python train.py --train_examples=155796 --image_size=32 --crop_scale_min=1 --horizontal_flip=true --norm="layernorm" --depths=[4, 7, 4] --widths=[48, 96, 192] --loss="cross_entropy" --residual_init="scaled_by_depth" --optimizer="muon" --learning_rate=0.035 --orthogonalizer="polar_express" --max_grad_norm=5.0 --final_lr_fraction=0
Rows from block 2 of a small image classifier, named by matrix and row number. Rows with one number belong to one channel. Each number is 200 + 40 x the weight over its row's rms, rounded and kept within 0 to 999. All counts start at 0.
Before each channel's rows are labels from the 100 images, of 14848, where the channel reaches its highest value: "strongest on" is what is common among them. Only what is clearly more common there than usual is listed. The data: photos of plants, animals and fungi (iNaturalist). In brackets: how many of the 100, against the usual share in percent.
# convs0: expand pointwise conv (model.blocks.2.convs.0.weight, 192x48x1x1), inputs 0-47
# convs1: depthwise 3x3 conv (model.blocks.2.convs.1.weight, 192x1x3x3, trained with AdamW), a 3x3 kernel
# convs2: project pointwise conv (model.blocks.2.convs.2.weight, 48x192x1x1, transposed), outputs 0-47

strongest on: phylum Arthropoda (70 vs 30.8); class Insecta (69 vs 29.2)
convs0.13,179,175,227,250,188,210,261,238,212,213,247,219,170,202,221,213,196,177,189,146,247,215,217,171,192,177,236,220,205,167,297,208,141,82,252,218,162,189,263,190,195,129,166,249,138,211,159,150
convs1.13,242,151,229,230,124,232,214,176,228
convs2.13,247,214,217,173,175,255,126,221,185,189,172,206,158,269,198,151,132,265,206,166,234,215,147,252,194,209,180,129,221,303,179,244,181,213,220,244,143,171,239,198,182,235,190,229,129,172,230,184

strongest on: class Insecta (62 vs 29.2); phylum Arthropoda (62 vs 30.8); order Lepidoptera (35 vs 13.7)
convs0.31,190,278,185,178,189,150,273,195,142,261,236,184,185,186,200,211,167,188,260,210,155,212,118,225,245,204,212,201,260,253,238,240,193,298,148,211,176,226,213,178,203,169,191,269,209,145,254,208
convs1.31,185,135,171,161,268,238,234,189,214
convs2.31,175,154,207,170,235,188,288,296,201,240,214,155,216,147,211,176,176,175,178,142,193,180,191,222,171,239,235,227,215,205,226,204,222,199,176,231,236,184,174,182,266,107,144,199,135,238,126,264

strongest on: class Aves (84 vs 55.1); order Passeriformes (58 vs 25)
convs0.24,200,190,274,212,190,225,237,233,204,243,287,199,189,210,177,134,141,216,240,189,237,143,216,177,175,90,216,118,190,213,227,132,208,241,198,209,215,257,256,198,159,218,222,255,237,196,171,229
convs1.24,180,230,178,184,109,183,205,262,192
convs2.24,239,139,211,316,175,190,268,196,249,264,174,261,183,159,265,216,200,217,252,204,152,179,272,161,172,206,222,184,157,180,179,218,265,228,180,230,181,217,182,233,272,210,209,189,209,175,155,241

strongest on: phylum Arthropoda (68 vs 30.8); class Insecta (65 vs 29.2); order Lepidoptera (33 vs 13.7)
convs0.188,154,191,190,232,175,239,268,196,229,125,165,246,217,209,183,135,172,226,218,248,269,213,196,280,143,246,278,197,188,142,178,143,202,143,231,201,168,253,217,215,264,194,242,212,193,222,237,161
convs1.188,168,186,257,191,175,209,231,218,111
convs2.188,263,168,189,178,170,165,202,223,207,173,245,257,192,212,145,245,247,120,250,163,220,137,189,187,147,161,187,169,184,171,245,174,198,224,163,223,131,188,186,188,242,310,276,202,196,255,218,199

strongest on: phylum Arthropoda (67 vs 30.8); class Insecta (66 vs 29.2)
convs0.166,182,114,155,116,188,200,274,195,182,182,292,222,113,212,187,194,168,200,195,186,222,180,226,192,249,98,178,206,215,246,241,193,155,173,193,155,226,247,188,211,251,241,178,193,215,144,195,181
convs1.166,256,145,183,210,208,203,204,130,253
convs2.166,146,193,183,186,155,152,204,256,162,227,202,229,156,213,82,224,201,159,190,130,164,223,145,199,202,208,237,175,177,238,212,262,209,221,143,210,154,216,226,144,150,259,173,229,208,243,116,202

strongest on: phylum Arthropoda (61 vs 30.8); class Insecta (59 vs 29.2)
convs0.144,257,232,274,235,199,192,272,249,260,245,208,247,184,217,167,132,249,281,226,142,161,215,226,220,246,172,189,214,190,190,205,184,218,149,234,225,196,218,245,285,237,188,220,183,247,138,221,161
convs1.144,180,191,244,173,137,279,183,227,211
convs2.144,222,186,223,174,197,183,174,144,173,173,195,140,182,193,168,230,236,218,139,236,179,191,103,201,227,250,231,211,223,166,271,184,135,224,119,226,213,180,264,168,141,203,213,224,123,205,131,254

strongest on: class Aves (86 vs 55.1)
convs0.74,169,173,164,209,200,215,185,173,187,249,169,188,203,268,150,118,179,211,212,197,268,166,222,164,241,241,221,249,127,221,217,161,246,248,157,186,117,151,115,198,193,187,130,175,179,153,239,203
convs1.74,172,193,241,119,204,257,164,193,228
convs2.74,217,198,156,170,195,252,228,168,205,197,187,124,210,209,77,171,168,276,150,218,234,196,230,195,225,189,182,181,208,211,241,171,110,279,187,226,273,213,214,277,172,188,223,163,215,202,177,227

strongest on: order Lepidoptera (31 vs 13.7)
convs0.123,195,272,187,237,137,236,211,244,229,261,201,162,216,146,235,285,241,237,206,206,214,173,192,221,244,270,297,195,208,181,242,209,177,166,155,216,167,216,188,163,186,208,218,267,123,182,139,213
convs1.123,140,246,176,145,250,235,170,185,210
convs2.123,186,163,249,92,186,193,178,217,165,142,163,181,225,171,210,249,171,198,203,196,231,199,210,219,197,156,256,229,141,153,249,238,228,209,237,165,263,193,244,176,222,173,186,272,111,142,231,256

strongest on: class Insecta (62 vs 29.2); phylum Arthropoda (62 vs 30.8); order Lepidoptera (33 vs 13.7)
convs0.155,109,212,204,147,200,180,134,191,97,150,214,238,194,208,196,242,206,255,229,188,160,252,228,171,139,251,200,213,257,171,154,187,219,197,177,251,248,216,218,175,257,135,170,170,179,206,267,197
convs1.155,161,159,216,257,175,137,188,248,176
convs2.155,191,172,178,204,241,188,195,242,211,141,267,141,190,131,188,266,217,152,104,230,180,185,133,219,228,250,200,210,192,228,237,220,160,164,202,159,244,233,199,265,123,204,197,131,183,168,223,154

strongest on: order Passeriformes (53 vs 25)
convs0.116,225,183,248,280,260,206,162,138,151,213,231,194,198,164,196,236,192,175,162,215,265,204,250,212,224,160,185,301,236,123,188,162,256,191,157,226,162,211,244,263,239,210,182,163,166,192,257,185
convs1.116,196,218,209,239,290,254,205,232,220
convs2.116,231,133,194,231,244,160,247,164,127,259,218,252,252,225,262,232,160,229,208,167,216,223,184,196,153,217,215,250,269,224,196,176,196,229,147,205,244,184,214,195,107,171,153,229,252,125,193,184

strongest on: order Lepidoptera (32 vs 13.7)
convs0.110,238,221,212,208,194,147,109,176,196,158,169,221,259,169,227,224,217,143,205,220,235,232,203,150,226,194,215,201,127,233,213,266,234,339,215,243,241,158,193,231,162,190,255,204,191,158,195,187
convs1.110,152,175,177,124,207,187,136,177,216
convs2.110,210,116,199,128,283,155,249,145,206,232,139,161,195,203,215,199,228,192,174,218,197,193,193,230,249,153,143,143,199,219,144,140,260,227,192,146,226,218,172,188,186,239,141,121,172,181,175,186

strongest on: order Lepidoptera (32 vs 13.7)
convs0.118,242,255,167,222,171,290,182,224,217,249,185,257,113,182,188,200,242,221,250,259,185,177,203,227,184,220,228,255,198,207,225,167,195,280,140,220,243,215,217,233,125,254,188,192,163,137,170,238
convs1.118,195,201,202,234,313,184,192,199,195
convs2.118,149,197,188,197,197,161,168,280,217,192,169,196,265,249,215,162,209,182,200,168,236,217,214,161,207,185,224,125,181,201,216,148,120,260,246,191,178,164,221,95,234,238,242,247,235,149,155,142

strongest on: class Insecta (67 vs 29.2); phylum Arthropoda (67 vs 30.8)
convs0.121,133,237,222,233,120,262,245,228,233,146,237,187,121,170,247,195,174,193,164,218,243,190,190,202,231,169,222,259,178,187,230,144,197,218,250,205,232,192,198,136,135,169,141,146,135,182,165,170
convs1.121,196,251,216,172,176,241,224,144,130
convs2.121,218,200,230,219,187,188,153,330,247,185,241,180,152,216,280,134,193,165,220,203,191,136,162,168,250,180,142,209,146,223,169,222,175,216,215,194,178,142,148,179,161,253,174,224,179,147,235,182

strongest on: order Passeriformes (53 vs 25)
convs0.101,245,178,224,174,227,229,251,189,165,157,285,177,239,94,181,169,175,200,227,197,208,207,212,168,166,206,210,188,204,234,179,180,247,229,187,160,140,155,123,185,124,279,252,152,146,223,170,207
convs1.101,226,159,242,237,133,228,183,190,143
convs2.101,238,247,232,214,213,119,220,228,134,192,295,179,225,197,191,210,200,229,215,178,173,163,202,148,233,257,153,206,184,227,153,162,245,272,241,250,210,228,254,160,161,256,271,180,130,190,197,192

strongest on: phylum Arthropoda (65 vs 30.8); class Insecta (63 vs 29.2)
convs0.135,216,174,221,210,214,75,292,161,212,167,298,198,142,202,133,239,221,166,226,214,216,188,206,170,191,194,132,189,242,215,175,171,218,162,255,265,194,192,256,222,194,202,161,205,192,244,202,176
convs1.135,202,206,180,195,311,222,218,218,224
convs2.135,244,203,187,176,209,314,259,273,239,154,126,245,245,246,194,179,193,190,168,203,200,249,188,198,230,252,250,195,162,231,211,242,99,179,215,202,231,217,192,194,188,189,275,185,237,195,166,164

strongest on: order Odonata (25 vs 3.8)
convs0.179,127,239,255,179,121,161,219,205,169,223,212,110,200,235,229,129,225,209,174,241,165,258,143,215,228,207,192,186,196,273,205,206,218,198,206,153,153,195,135,289,245,159,172,195,230,185,239,189
convs1.179,188,123,158,148,256,223,208,198,205
convs2.179,160,204,232,221,207,213,156,201,190,195,235,87,189,162,271,187,230,168,225,191,262,194,143,267,236,170,182,160,279,200,201,254,255,274,235,251,172,256,188,175,244,180,199,153,214,206,178,225

strongest on: phylum Arthropoda (70 vs 30.8); class Insecta (69 vs 29.2); order Lepidoptera (41 vs 13.7)
convs0.0,204,192,246,210,168,161,211,208,203,314,192,218,151,235,258,192,178,205,220,194,215,225,151,196,182,146,219,256,180,221,295,144,146,207,181,149,181,262,161,121,156,225,168,228,167,154,222,159
convs1.0,240,166,157,192,274,165,177,194,250
convs2.0,237,119,208,188,235,214,196,205,198,159,245,218,183,214,132,212,122,178,184,183,207,172,217,96,229,169,158,243,142,185,229,233,176,209,125,208,182,233,225,254,200,219,252,253,185,260,123,233

strongest on: order Lepidoptera (31 vs 13.7)
convs0.191,159,232,252,192,189,196,154,218,270,270,262,200,194,162,236,253,201,250,203,149,187,203,135,217,182,199,164,233,165,214,247,246,148,249,127,171,194,297,232,244,198,191,167,231,270,206,186,182
convs1.191,210,239,183,214,259,124,185,164,160
convs2.191,256,169,217,131,242,179,229,222,174,272,232,84,219,174,256,169,147,238,207,185,203,291,242,221,169,209,150,173,234,207,173,201,220,222,242,212,208,173,164,213,169,120,181,217,155,244,201,226

strongest on: order Lepidoptera (31 vs 13.7)
convs0.56,191,230,242,243,171,160,166,191,223,264,168,141,256,170,154,216,232,214,241,190,193,172,185,243,270,224,336,197,250,149,241,224,205,214,190,151,165,225,141,159,182,235,242,234,200,181,175,222
convs1.56,141,130,214,219,262,231,192,223,204
convs2.56,231,157,216,176,172,214,255,259,219,124,156,218,204,252,277,164,220,252,242,143,236,150,187,167,238,241,166,234,270,131,199,198,181,179,241,203,199,204,232,200,278,126,187,198,153,209,219,165

strongest on: order Lepidoptera (34 vs 13.7)
convs0.29,193,254,171,207,206,186,222,221,233,256,288,171,203,116,200,222,287,245,157,237,117,226,177,163,180,181,318,226,182,201,210,192,210,231,186,181,187,179,141,183,218,234,193,246,206,147,178,213
convs1.29,159,253,152,233,159,178,265,209,197
convs2.29,224,231,217,200,223,201,190,308,130,188,176,166,196,173,133,254,209,218,262,189,213,209,274,214,255,252,282,217,199,172,218,223,190,210,263,184,190,191,198,248,251,151,194,264,147,142,209,174

strongest on: class Insecta (67 vs 29.2); phylum Arthropoda (67 vs 30.8); order Lepidoptera (39 vs 13.7)
convs0.187,233,215,168,240,143,206,235,220,197,246,182,151,237,167,212,186,174,239,229,145,198,206,178,243,216,271,161,275,229,309,276,212,177,208,233,208,211,185,190,195,311,150,232,223,196,193,177,242
convs1.187,160,185,236,200,119,228,233,148,189
convs2.187,220,245,189,140,205,219,243,196,240,146,245,180,220,184,206,157,145,174,173,269,120,168,161,210,218,230,262,255,194,170,231,181,231,177,256,168,235,105,151,264,198,217,139,234,210,191,253,202

strongest on: class Insecta (65 vs 29.2); phylum Arthropoda (65 vs 30.8)
convs0.30,116,133,285,194,178,237,156,207,238,216,162,269,166,186,136,183,234,187,233,181,180,202,219,176,198,208,232,249,208,202,219,157,243,201,188,196,220,117,191,135,194,152,211,274,228,192,226,287
convs1.30,234,206,180,254,214,138,250,150,172
convs2.30,215,167,92,253,230,222,236,223,161,181,211,104,178,205,213,163,134,181,199,210,212,197,228,272,156,197,191,176,137,170,162,205,197,201,228,184,238,244,201,230,156,270,198,171,199,256,111,226

strongest on: phylum Arthropoda (81 vs 30.8); class Insecta (80 vs 29.2); order Hymenoptera (28 vs 3.5); family: Apidae (25 vs 1.4)
convs0.190,130,282,177,180,154,208,177,260,218,293,235,176,177,189,305,199,187,186,179,203,177,168,237,197,183,140,232,238,133,242,178,185,239,189,173,144,172,230,168,245,162,223,211,250,192,221,149,216
convs1.190,197,232,146,247,248,127,202,218,185
convs2.190,262,174,209,146,232,198,303,233,156,210,275,194,225,189,183,204,255,180,266,170,204,293,225,200,212,179,287,184,172,228,277,193,188,205,248,192,209,239,237,157,154,193,179,239,193,181,179,162

strongest on: phylum Arthropoda (64 vs 30.8); class Insecta (63 vs 29.2)
convs0.73,197,269,216,203,132,160,201,170,142,155,209,247,183,207,198,113,170,206,167,193,226,243,270,272,199,188,205,197,170,186,159,130,174,188,147,242,207,166,224,181,131,287,237,236,215,217,198,142
convs1.73,189,214,252,167,127,151,236,232,185
convs2.73,160,172,199,267,228,140,229,225,225,137,195,216,141,207,139,196,212,174,198,247,143,182,197,189,239,208,229,183,242,248,287,295,251,250,134,248,208,180,159,163,157,180,228,169,190,221,164,219

strongest on: order Charadriiformes (30 vs 7.6)
convs0.115,204,241,219,218,163,276,229,94,155,204,125,218,112,155,249,232,265,176,198,141,188,190,212,168,194,192,186,170,238,224,203,221,194,270,133,181,242,143,195,170,175,196,226,251,179,194,199,176
convs1.115,207,221,141,227,230,137,204,231,137
convs2.115,269,231,128,245,183,206,273,167,213,257,222,222,167,229,256,178,241,164,150,264,239,235,201,161,213,178,213,159,166,179,277,146,164,191,253,271,194,176,225,210,167,167,156,168,149,247,202,202

strongest on: class Insecta (66 vs 29.2); phylum Arthropoda (66 vs 30.8)
convs0.77,197,271,208,195,211,206,182,177,220,185,201,244,236,143,151,165,166,189,200,278,232,193,195,96,188,199,215,240,171,172,239,174,199,143,237,281,217,184,223,107,173,264,200,140,206,261,169,230
convs1.77,172,156,235,200,245,262,188,266,194
convs2.77,194,116,250,196,181,181,208,217,153,155,151,189,263,210,207,213,217,199,108,228,191,177,163,213,182,257,256,240,293,170,190,176,132,174,259,221,228,121,191,157,240,230,192,193,243,202,199,153

strongest on: class Insecta (64 vs 29.2); phylum Arthropoda (64 vs 30.8); order Lepidoptera (33 vs 13.7)
convs0.164,214,189,193,152,208,255,236,182,261,247,147,143,174,208,202,202,278,265,156,192,172,186,177,235,158,198,300,169,180,284,211,256,185,184,231,216,224,127,272,195,192,133,217,187,209,204,210,207
convs1.164,211,223,213,248,255,233,158,132,171
convs2.164,200,175,290,169,201,226,160,198,306,148,201,287,237,192,176,142,117,181,188,151,236,168,251,224,219,191,230,211,220,194,165,263,159,173,209,176,124,208,190,154,203,199,233,218,213,147,201,196

strongest on: class Insecta (67 vs 29.2); phylum Arthropoda (67 vs 30.8); order Lepidoptera (41 vs 13.7)
convs0.70,204,214,194,185,154,208,255,199,148,262,196,191,205,79,162,275,238,208,226,196,149,255,197,220,170,174,182,229,188,189,301,133,211,229,192,180,229,214,169,194,178,188,136,205,290,184,188,184
convs1.70,237,250,205,158,160,249,187,177,137
convs2.70,149,158,186,183,214,205,224,242,224,256,232,184,244,199,202,261,224,140,213,264,170,132,176,261,186,149,189,218,213,207,142,215,317,195,240,243,216,159,143,249,224,219,176,164,131,212,174,216

strongest on: phylum Arthropoda (66 vs 30.8); class Insecta (64 vs 29.2)
convs0.149,138,151,187,200,202,219,192,203,248,257,227,230,234,267,216,199,240,192,122,257,183,261,128,242,214,207,159,217,276,195,210,214,134,122,230,175,157,204,185,193,190,144,172,194,241,192,146,139
convs1.149,204,193,191,164,284,135,186,230,177
convs2.149,211,263,154,183,162,235,204,125,135,165,195,199,156,175,159,181,160,157,190,253,209,273,149,202,170,180,228,169,144,186,218,178,164,275,206,234,263,204,230,216,186,201,158,249,127,229,222,277

strongest on: phylum Arthropoda (63 vs 30.8); class Insecta (62 vs 29.2)
convs0.99,209,211,219,233,181,96,313,145,191,150,264,219,208,198,124,193,226,134,197,202,239,237,209,178,199,256,159,177,178,217,242,158,217,189,215,200,159,246,244,250,191,234,197,174,188,229,142,154
convs1.99,202,216,200,202,314,203,214,221,221
convs2.99,200,151,180,165,199,301,187,249,220,178,167,240,232,267,174,198,231,244,189,146,194,231,179,276,250,253,170,134,157,180,167,274,152,156,212,173,237,182,172,191,220,232,250,169,251,217,198,249

strongest on: phylum Arthropoda (69 vs 30.8); class Insecta (66 vs 29.2)
convs0.93,201,195,184,182,196,212,199,255,168,194,278,156,110,197,201,171,228,165,239,207,234,215,147,159,198,280,162,265,211,297,194,197,186,179,250,152,203,249,216,240,180,156,180,284,205,199,137,182
convs1.93,177,155,188,153,135,149,187,157,176
convs2.93,186,225,199,129,228,233,251,191,210,239,188,213,263,281,140,158,255,227,152,207,149,162,224,223,252,232,214,268,149,164,168,219,141,224,149,166,183,179,151,138,217,221,154,252,232,179,210,162

strongest on: class Insecta (77 vs 29.2); phylum Arthropoda (77 vs 30.8); order Coleoptera (25 vs 3.2)
convs0.14,151,212,162,261,170,210,190,200,155,192,239,303,164,205,267,274,212,265,154,239,192,193,214,186,122,159,137,230,219,223,220,255,202,214,173,214,197,249,233,121,219,199,178,182,156,214,239,163
convs1.14,221,249,250,158,213,217,203,149,134
convs2.14,177,285,304,207,261,217,156,187,222,204,251,202,143,184,239,210,159,166,170,145,204,181,242,188,285,185,125,190,195,202,234,173,222,171,254,189,192,216,266,162,229,265,141,221,197,210,196,208

strongest on: phylum Arthropoda (80 vs 30.8); class Insecta (79 vs 29.2); order Lepidoptera (37 vs 13.7)
convs0.141,159,180,141,154,210,223,157,247,173,330,210,196,175,190,257,194,199,268,215,206,201,167,162,245,197,203,219,246,212,231,224,197,171,287,147,207,226,226,145,176,179,140,218,284,203,213,184,227
convs1.141,155,182,238,145,176,270,172,225,224
convs2.141,226,111,206,145,166,265,197,256,169,193,267,129,202,211,170,204,156,267,213,210,213,209,179,233,237,162,204,193,245,162,233,204,108,225,187,162,275,190,212,152,181,246,177,178,157,225,147,238

strongest on: class Insecta (62 vs 29.2); phylum Arthropoda (62 vs 30.8)
convs0.25,257,251,171,284,167,199,204,215,136,277,209,160,180,168,177,174,226,218,139,204,200,235,141,229,191,234,149,198,160,260,219,181,119,226,209,210,214,125,214,168,217,204,156,196,112,152,219,219
convs1.25,167,185,227,207,115,144,234,229,211
convs2.25,234,220,255,178,227,172,216,229,215,164,269,219,185,236,162,142,143,188,192,208,149,173,222,202,269,211,232,306,122,185,138,213,157,188,239,189,146,179,173,218,207,203,228,150,197,110,221,241

strongest on: class Aves (83 vs 55.1); order Passeriformes (50 vs 25)
convs0.104,95,134,203,197,215,140,267,157,196,244,221,197,229,239,181,201,212,197,274,142,228,209,295,183,194,175,193,223,241,243,215,269,243,248,209,186,158,196,232,221,217,165,208,171,241,149,242,235
convs1.104,216,195,181,258,126,218,237,144,204
convs2.104,159,201,127,204,198,169,197,211,155,195,178,180,170,201,146,221,185,227,150,202,169,221,199,228,197,236,292,141,215,200,157,175,246,215,137,244,185,196,255,184,136,280,175,224,110,284,167,192

strongest on: phylum Arthropoda (72 vs 30.8); class Insecta (71 vs 29.2); order Lepidoptera (38 vs 13.7)
convs0.105,170,179,202,187,185,159,187,292,149,240,264,205,250,166,211,230,205,157,210,187,242,186,198,244,259,230,116,178,156,261,208,140,204,238,188,236,165,235,241,160,122,235,181,280,228,177,193,212
convs1.105,193,207,232,210,223,182,187,111,134
convs2.105,208,208,177,180,171,203,188,153,262,231,300,180,271,210,220,311,238,131,258,225,202,209,222,258,225,104,177,239,245,239,194,229,228,211,212,153,185,184,209,232,195,163,202,183,197,196,200,247