Weights of a small image classifier.
Model: 2.84M parameters, 32-pixel images, arch coatnet, norm layernorm, activation quick_gelu, patch size [2, 2], depths [4, 7, 4].
Data: 155796 training examples, 22.0 epochs.
Rows from block 7, named by matrix and row number. Each number is 200 + 20 x the weight over its row's rms, rounded and kept within 0 to 999. All counts start at 0. After the name is the row's rms in percent of the matrix's.
# fc1: squeeze-excite reduce (model.blocks.7.se.fc1.weight, 24x384), inputs 0-95
fc1.0,085,204,145,194,188,187,223,218,198,163,186,171,195,181,211,206,215,145,230,207,204,191,236,186,235,158,194,191,179,198,208,202,263,188,170,205,207,168,202,196,181,225,215,196,208,207,207,131,224,195,136,180,202,210,201,191,198,190,209,200,216,197,175,217,218,201,203,204,204,194,201,168,218,172,186,205,216,196,180,211,193,165,190,181,199,229,206,210,214,213,238,181,185,219,205,182,218
fc1.1,099,208,129,194,228,190,216,178,207,202,195,174,202,205,182,218,186,202,198,200,166,174,187,210,190,198,213,203,210,206,191,200,193,184,199,186,206,189,169,197,204,212,203,232,213,172,202,223,211,183,220,196,190,233,201,194,205,182,207,215,232,203,181,250,218,221,211,225,202,198,218,163,200,185,200,207,214,200,195,184,187,202,192,191,194,209,164,172,189,194,187,206,211,209,211,225,210
fc1.2,098,201,188,206,167,187,216,176,187,199,193,210,204,207,199,187,184,167,198,211,159,204,184,220,193,174,190,191,200,214,201,220,215,201,187,208,194,184,225,200,220,164,199,207,235,203,188,271,195,189,205,182,199,210,216,191,191,221,190,200,170,199,243,207,199,205,193,218,189,156,216,191,206,221,205,206,181,215,185,202,196,187,213,216,191,211,188,203,189,196,248,198,159,179,192,191,201
fc1.3,111,193,179,198,196,214,185,205,205,240,207,209,223,195,206,189,158,244,188,207,188,218,190,212,216,206,202,227,210,215,181,199,201,190,205,233,207,181,190,183,212,136,187,198,181,172,203,195,208,259,166,188,211,191,215,208,214,230,211,235,188,211,203,183,201,192,199,201,205,209,178,161,209,188,210,224,215,188,219,205,196,230,200,209,202,224,204,183,198,184,159,216,187,222,210,207,196
fc1.4,091,208,206,188,191,220,229,197,217,175,185,202,202,204,216,195,170,170,218,204,162,176,189,198,194,213,200,199,205,199,184,216,146,229,226,212,213,179,217,203,174,151,202,206,188,190,173,151,192,197,240,196,199,180,185,214,225,205,210,175,224,196,191,193,180,255,197,222,192,218,188,195,189,186,202,179,181,227,190,190,143,197,204,202,191,219,193,180,217,175,184,170,212,174,232,203,203
fc1.5,099,217,216,187,192,198,196,211,198,204,244,205,200,175,199,194,176,170,194,182,233,199,223,212,191,155,209,211,203,193,201,193,254,201,184,194,194,181,192,204,202,171,208,181,194,200,220,202,192,195,189,199,193,165,190,198,207,167,191,215,195,191,203,180,204,171,198,206,214,194,194,228,212,181,197,203,179,198,197,185,192,234,199,192,219,185,225,208,197,204,166,193,177,158,188,188,194
fc1.6,101,210,237,212,190,215,190,224,205,184,251,162,200,205,183,217,173,208,222,211,254,226,217,200,190,193,232,174,192,188,185,212,208,165,204,191,218,188,231,216,196,221,226,190,215,228,191,209,202,181,177,219,186,217,202,205,208,177,183,196,203,213,170,200,188,234,203,216,219,205,201,220,207,192,203,192,183,216,202,215,218,223,204,192,212,230,214,193,199,197,182,183,221,191,205,213,203
fc1.7,027,178,200,199,205,201,196,174,207,190,221,100,181,198,195,185,136,214,182,202,164,194,202,197,213,209,184,203,189,194,200,190,171,187,157,222,200,207,177,226,208,207,175,185,213,154,195,204,209,168,210,189,214,217,200,173,199,173,212,199,188,198,161,202,203,193,184,210,207,237,197,243,183,216,206,209,197,200,199,197,196,150,205,210,171,214,196,182,227,142,171,188,242,144,195,191,236
fc1.8,106,204,182,180,166,203,186,210,192,215,236,235,206,183,221,221,200,216,212,218,175,217,188,192,201,220,181,189,188,214,254,211,224,173,200,194,203,150,196,153,169,163,173,196,210,219,210,169,199,252,176,157,187,189,205,201,197,237,204,206,143,209,211,214,186,189,198,191,211,212,180,181,225,187,204,200,190,210,223,183,211,216,214,210,208,198,194,228,177,192,147,211,207,227,189,186,233
fc1.9,107,198,209,192,226,180,220,208,210,212,191,192,202,181,197,194,172,224,212,201,194,191,197,202,207,198,195,192,185,199,249,187,224,191,179,189,162,194,214,195,237,201,177,231,206,200,228,200,199,189,224,180,200,178,215,190,186,193,169,196,165,190,202,196,198,179,203,184,194,191,182,176,194,217,189,189,201,206,215,206,213,220,176,197,199,183,157,191,173,178,192,207,201,246,184,180,207
fc1.10,107,195,201,207,183,214,200,190,197,204,200,244,197,202,211,187,185,270,190,218,180,200,220,196,178,256,221,240,199,195,213,212,224,203,196,203,202,219,208,214,189,267,205,210,151,214,215,219,202,202,187,178,221,179,169,206,193,259,192,214,187,213,200,185,209,197,188,176,206,181,202,203,198,186,185,210,192,210,196,192,195,226,203,180,219,185,220,219,155,213,176,197,181,212,191,228,203
fc1.11,101,187,253,215,214,187,253,185,205,179,168,234,207,200,202,191,182,184,219,185,157,182,187,193,188,201,201,204,203,179,202,205,213,194,191,179,181,201,219,195,177,231,209,200,175,229,212,225,206,185,216,174,194,185,177,197,186,201,202,191,176,211,210,228,200,209,197,176,190,180,173,206,197,214,174,188,235,219,201,196,228,198,218,243,204,225,195,212,204,210,163,190,174,240,190,201,230
fc1.12,097,199,224,188,200,206,190,203,207,209,200,210,209,211,193,205,197,238,208,169,207,199,181,202,189,185,177,213,215,230,173,205,195,183,186,208,178,196,238,174,193,160,203,167,207,193,248,217,201,222,226,210,216,206,203,212,202,195,236,224,216,197,198,201,210,174,199,187,211,223,222,222,211,186,202,220,189,194,172,181,168,181,219,220,211,194,197,191,173,208,164,171,230,220,219,214,170
fc1.13,109,195,221,204,190,205,196,217,191,201,199,194,175,187,196,182,206,197,202,179,203,186,226,174,200,215,214,191,201,202,209,203,226,193,171,184,185,230,198,193,186,245,204,225,221,169,227,241,200,219,211,197,182,180,184,194,193,183,198,203,192,193,190,221,183,185,188,195,204,185,189,194,198,208,197,202,198,198,193,204,197,171,189,181,185,165,175,200,181,208,219,196,244,207,182,199,199
fc1.14,108,181,160,195,203,181,228,182,200,220,195,178,192,190,156,199,196,185,216,205,167,180,188,202,212,137,170,195,190,214,240,185,197,176,183,218,171,218,182,188,195,163,178,232,262,157,180,209,207,215,255,203,209,185,192,191,196,159,196,192,188,177,210,214,199,210,208,194,205,204,177,148,208,215,193,215,219,210,223,211,213,206,196,197,179,204,187,205,212,198,158,193,190,203,184,193,201
fc1.15,103,210,201,216,154,231,224,233,207,191,211,200,224,206,204,202,228,199,198,185,184,211,229,194,193,217,200,206,194,199,220,238,195,216,196,201,202,231,187,195,194,173,191,179,191,201,218,268,203,195,165,177,203,200,187,207,188,197,215,216,184,211,228,206,216,172,207,191,215,212,187,184,197,199,200,223,198,214,200,212,196,203,191,247,230,191,211,218,195,192,170,224,217,207,193,189,168
fc1.16,092,201,232,203,184,210,217,195,216,213,230,204,214,182,200,194,161,234,190,206,175,195,193,179,183,257,188,186,201,195,203,197,175,162,203,204,202,192,213,204,184,218,199,196,186,209,246,204,219,217,119,176,211,228,220,195,202,239,217,217,187,210,185,199,188,267,197,177,214,194,237,157,202,176,239,165,211,210,184,194,196,230,195,188,202,153,230,204,223,194,199,189,189,233,204,196,179
fc1.17,097,185,199,201,198,195,209,156,218,193,227,172,189,169,200,196,194,155,226,204,239,212,187,216,177,194,217,165,201,197,211,207,187,160,200,209,219,204,186,246,189,225,217,227,197,207,192,189,185,206,185,201,195,262,200,199,218,209,217,172,197,186,175,215,230,183,199,213,188,201,228,204,202,203,220,195,207,200,192,217,224,201,193,218,221,178,186,197,233,210,152,199,220,184,201,206,179
fc1.18,106,209,225,209,153,198,186,245,197,198,193,236,223,203,210,234,192,216,203,196,185,202,176,198,213,189,192,212,207,208,190,234,206,250,212,187,222,194,228,188,187,165,210,167,221,257,177,217,194,193,169,220,177,228,206,203,191,224,193,211,227,221,245,188,199,221,206,230,196,199,186,181,204,186,206,190,182,207,176,200,195,188,226,201,194,190,170,191,181,206,243,185,188,169,199,197,176
fc1.19,104,185,193,205,204,201,206,239,194,201,197,220,237,177,193,200,191,186,200,204,190,185,176,190,192,226,227,185,207,215,198,201,180,236,216,176,228,229,178,211,146,221,202,240,186,199,185,161,211,196,229,187,185,248,220,212,212,239,218,198,237,179,215,209,208,202,189,211,192,192,196,235,204,170,201,203,218,217,165,201,172,160,223,208,195,197,175,199,174,195,201,212,218,217,178,231,179
fc1.20,115,201,175,196,218,190,211,165,186,199,205,178,204,200,187,234,265,163,220,176,215,194,197,205,197,180,172,216,204,203,189,220,217,213,186,215,191,230,166,180,260,203,205,206,219,196,199,221,208,197,190,138,228,201,204,199,187,167,199,205,204,206,182,213,193,205,195,214,195,211,220,180,181,232,218,203,226,202,211,184,214,158,190,200,187,237,210,210,188,195,220,204,197,169,220,198,199
fc1.21,101,209,180,197,274,190,218,189,208,218,206,210,204,195,195,189,145,169,189,190,201,198,143,204,210,237,210,237,202,213,185,186,159,243,223,214,191,181,231,224,231,177,213,209,185,195,208,227,181,223,224,200,220,204,207,196,194,230,187,202,203,199,208,213,183,210,204,207,198,212,189,179,200,178,180,212,195,209,205,186,206,230,198,205,192,194,177,195,213,203,222,207,204,182,215,213,215
fc1.22,098,196,204,190,239,218,202,210,197,199,206,218,197,203,192,204,243,230,192,187,193,199,203,201,195,185,193,208,182,197,192,215,237,235,201,196,194,194,197,193,252,181,182,175,217,212,250,197,199,177,251,173,192,207,198,206,199,190,191,223,204,172,193,187,204,190,204,195,185,182,220,247,183,212,202,202,190,182,192,163,192,217,191,192,197,176,217,191,192,200,216,182,183,200,199,183,188
fc1.23,105,202,177,216,159,205,203,209,205,209,225,214,199,219,203,208,229,221,212,184,210,186,175,202,216,196,163,198,187,207,191,200,198,199,209,210,187,228,193,213,189,153,199,167,222,222,199,276,208,175,182,204,152,242,225,212,193,194,198,221,169,218,203,169,196,200,208,210,228,207,240,175,195,199,206,211,206,226,203,183,200,195,198,205,183,170,231,203,174,206,197,196,211,190,224,213,178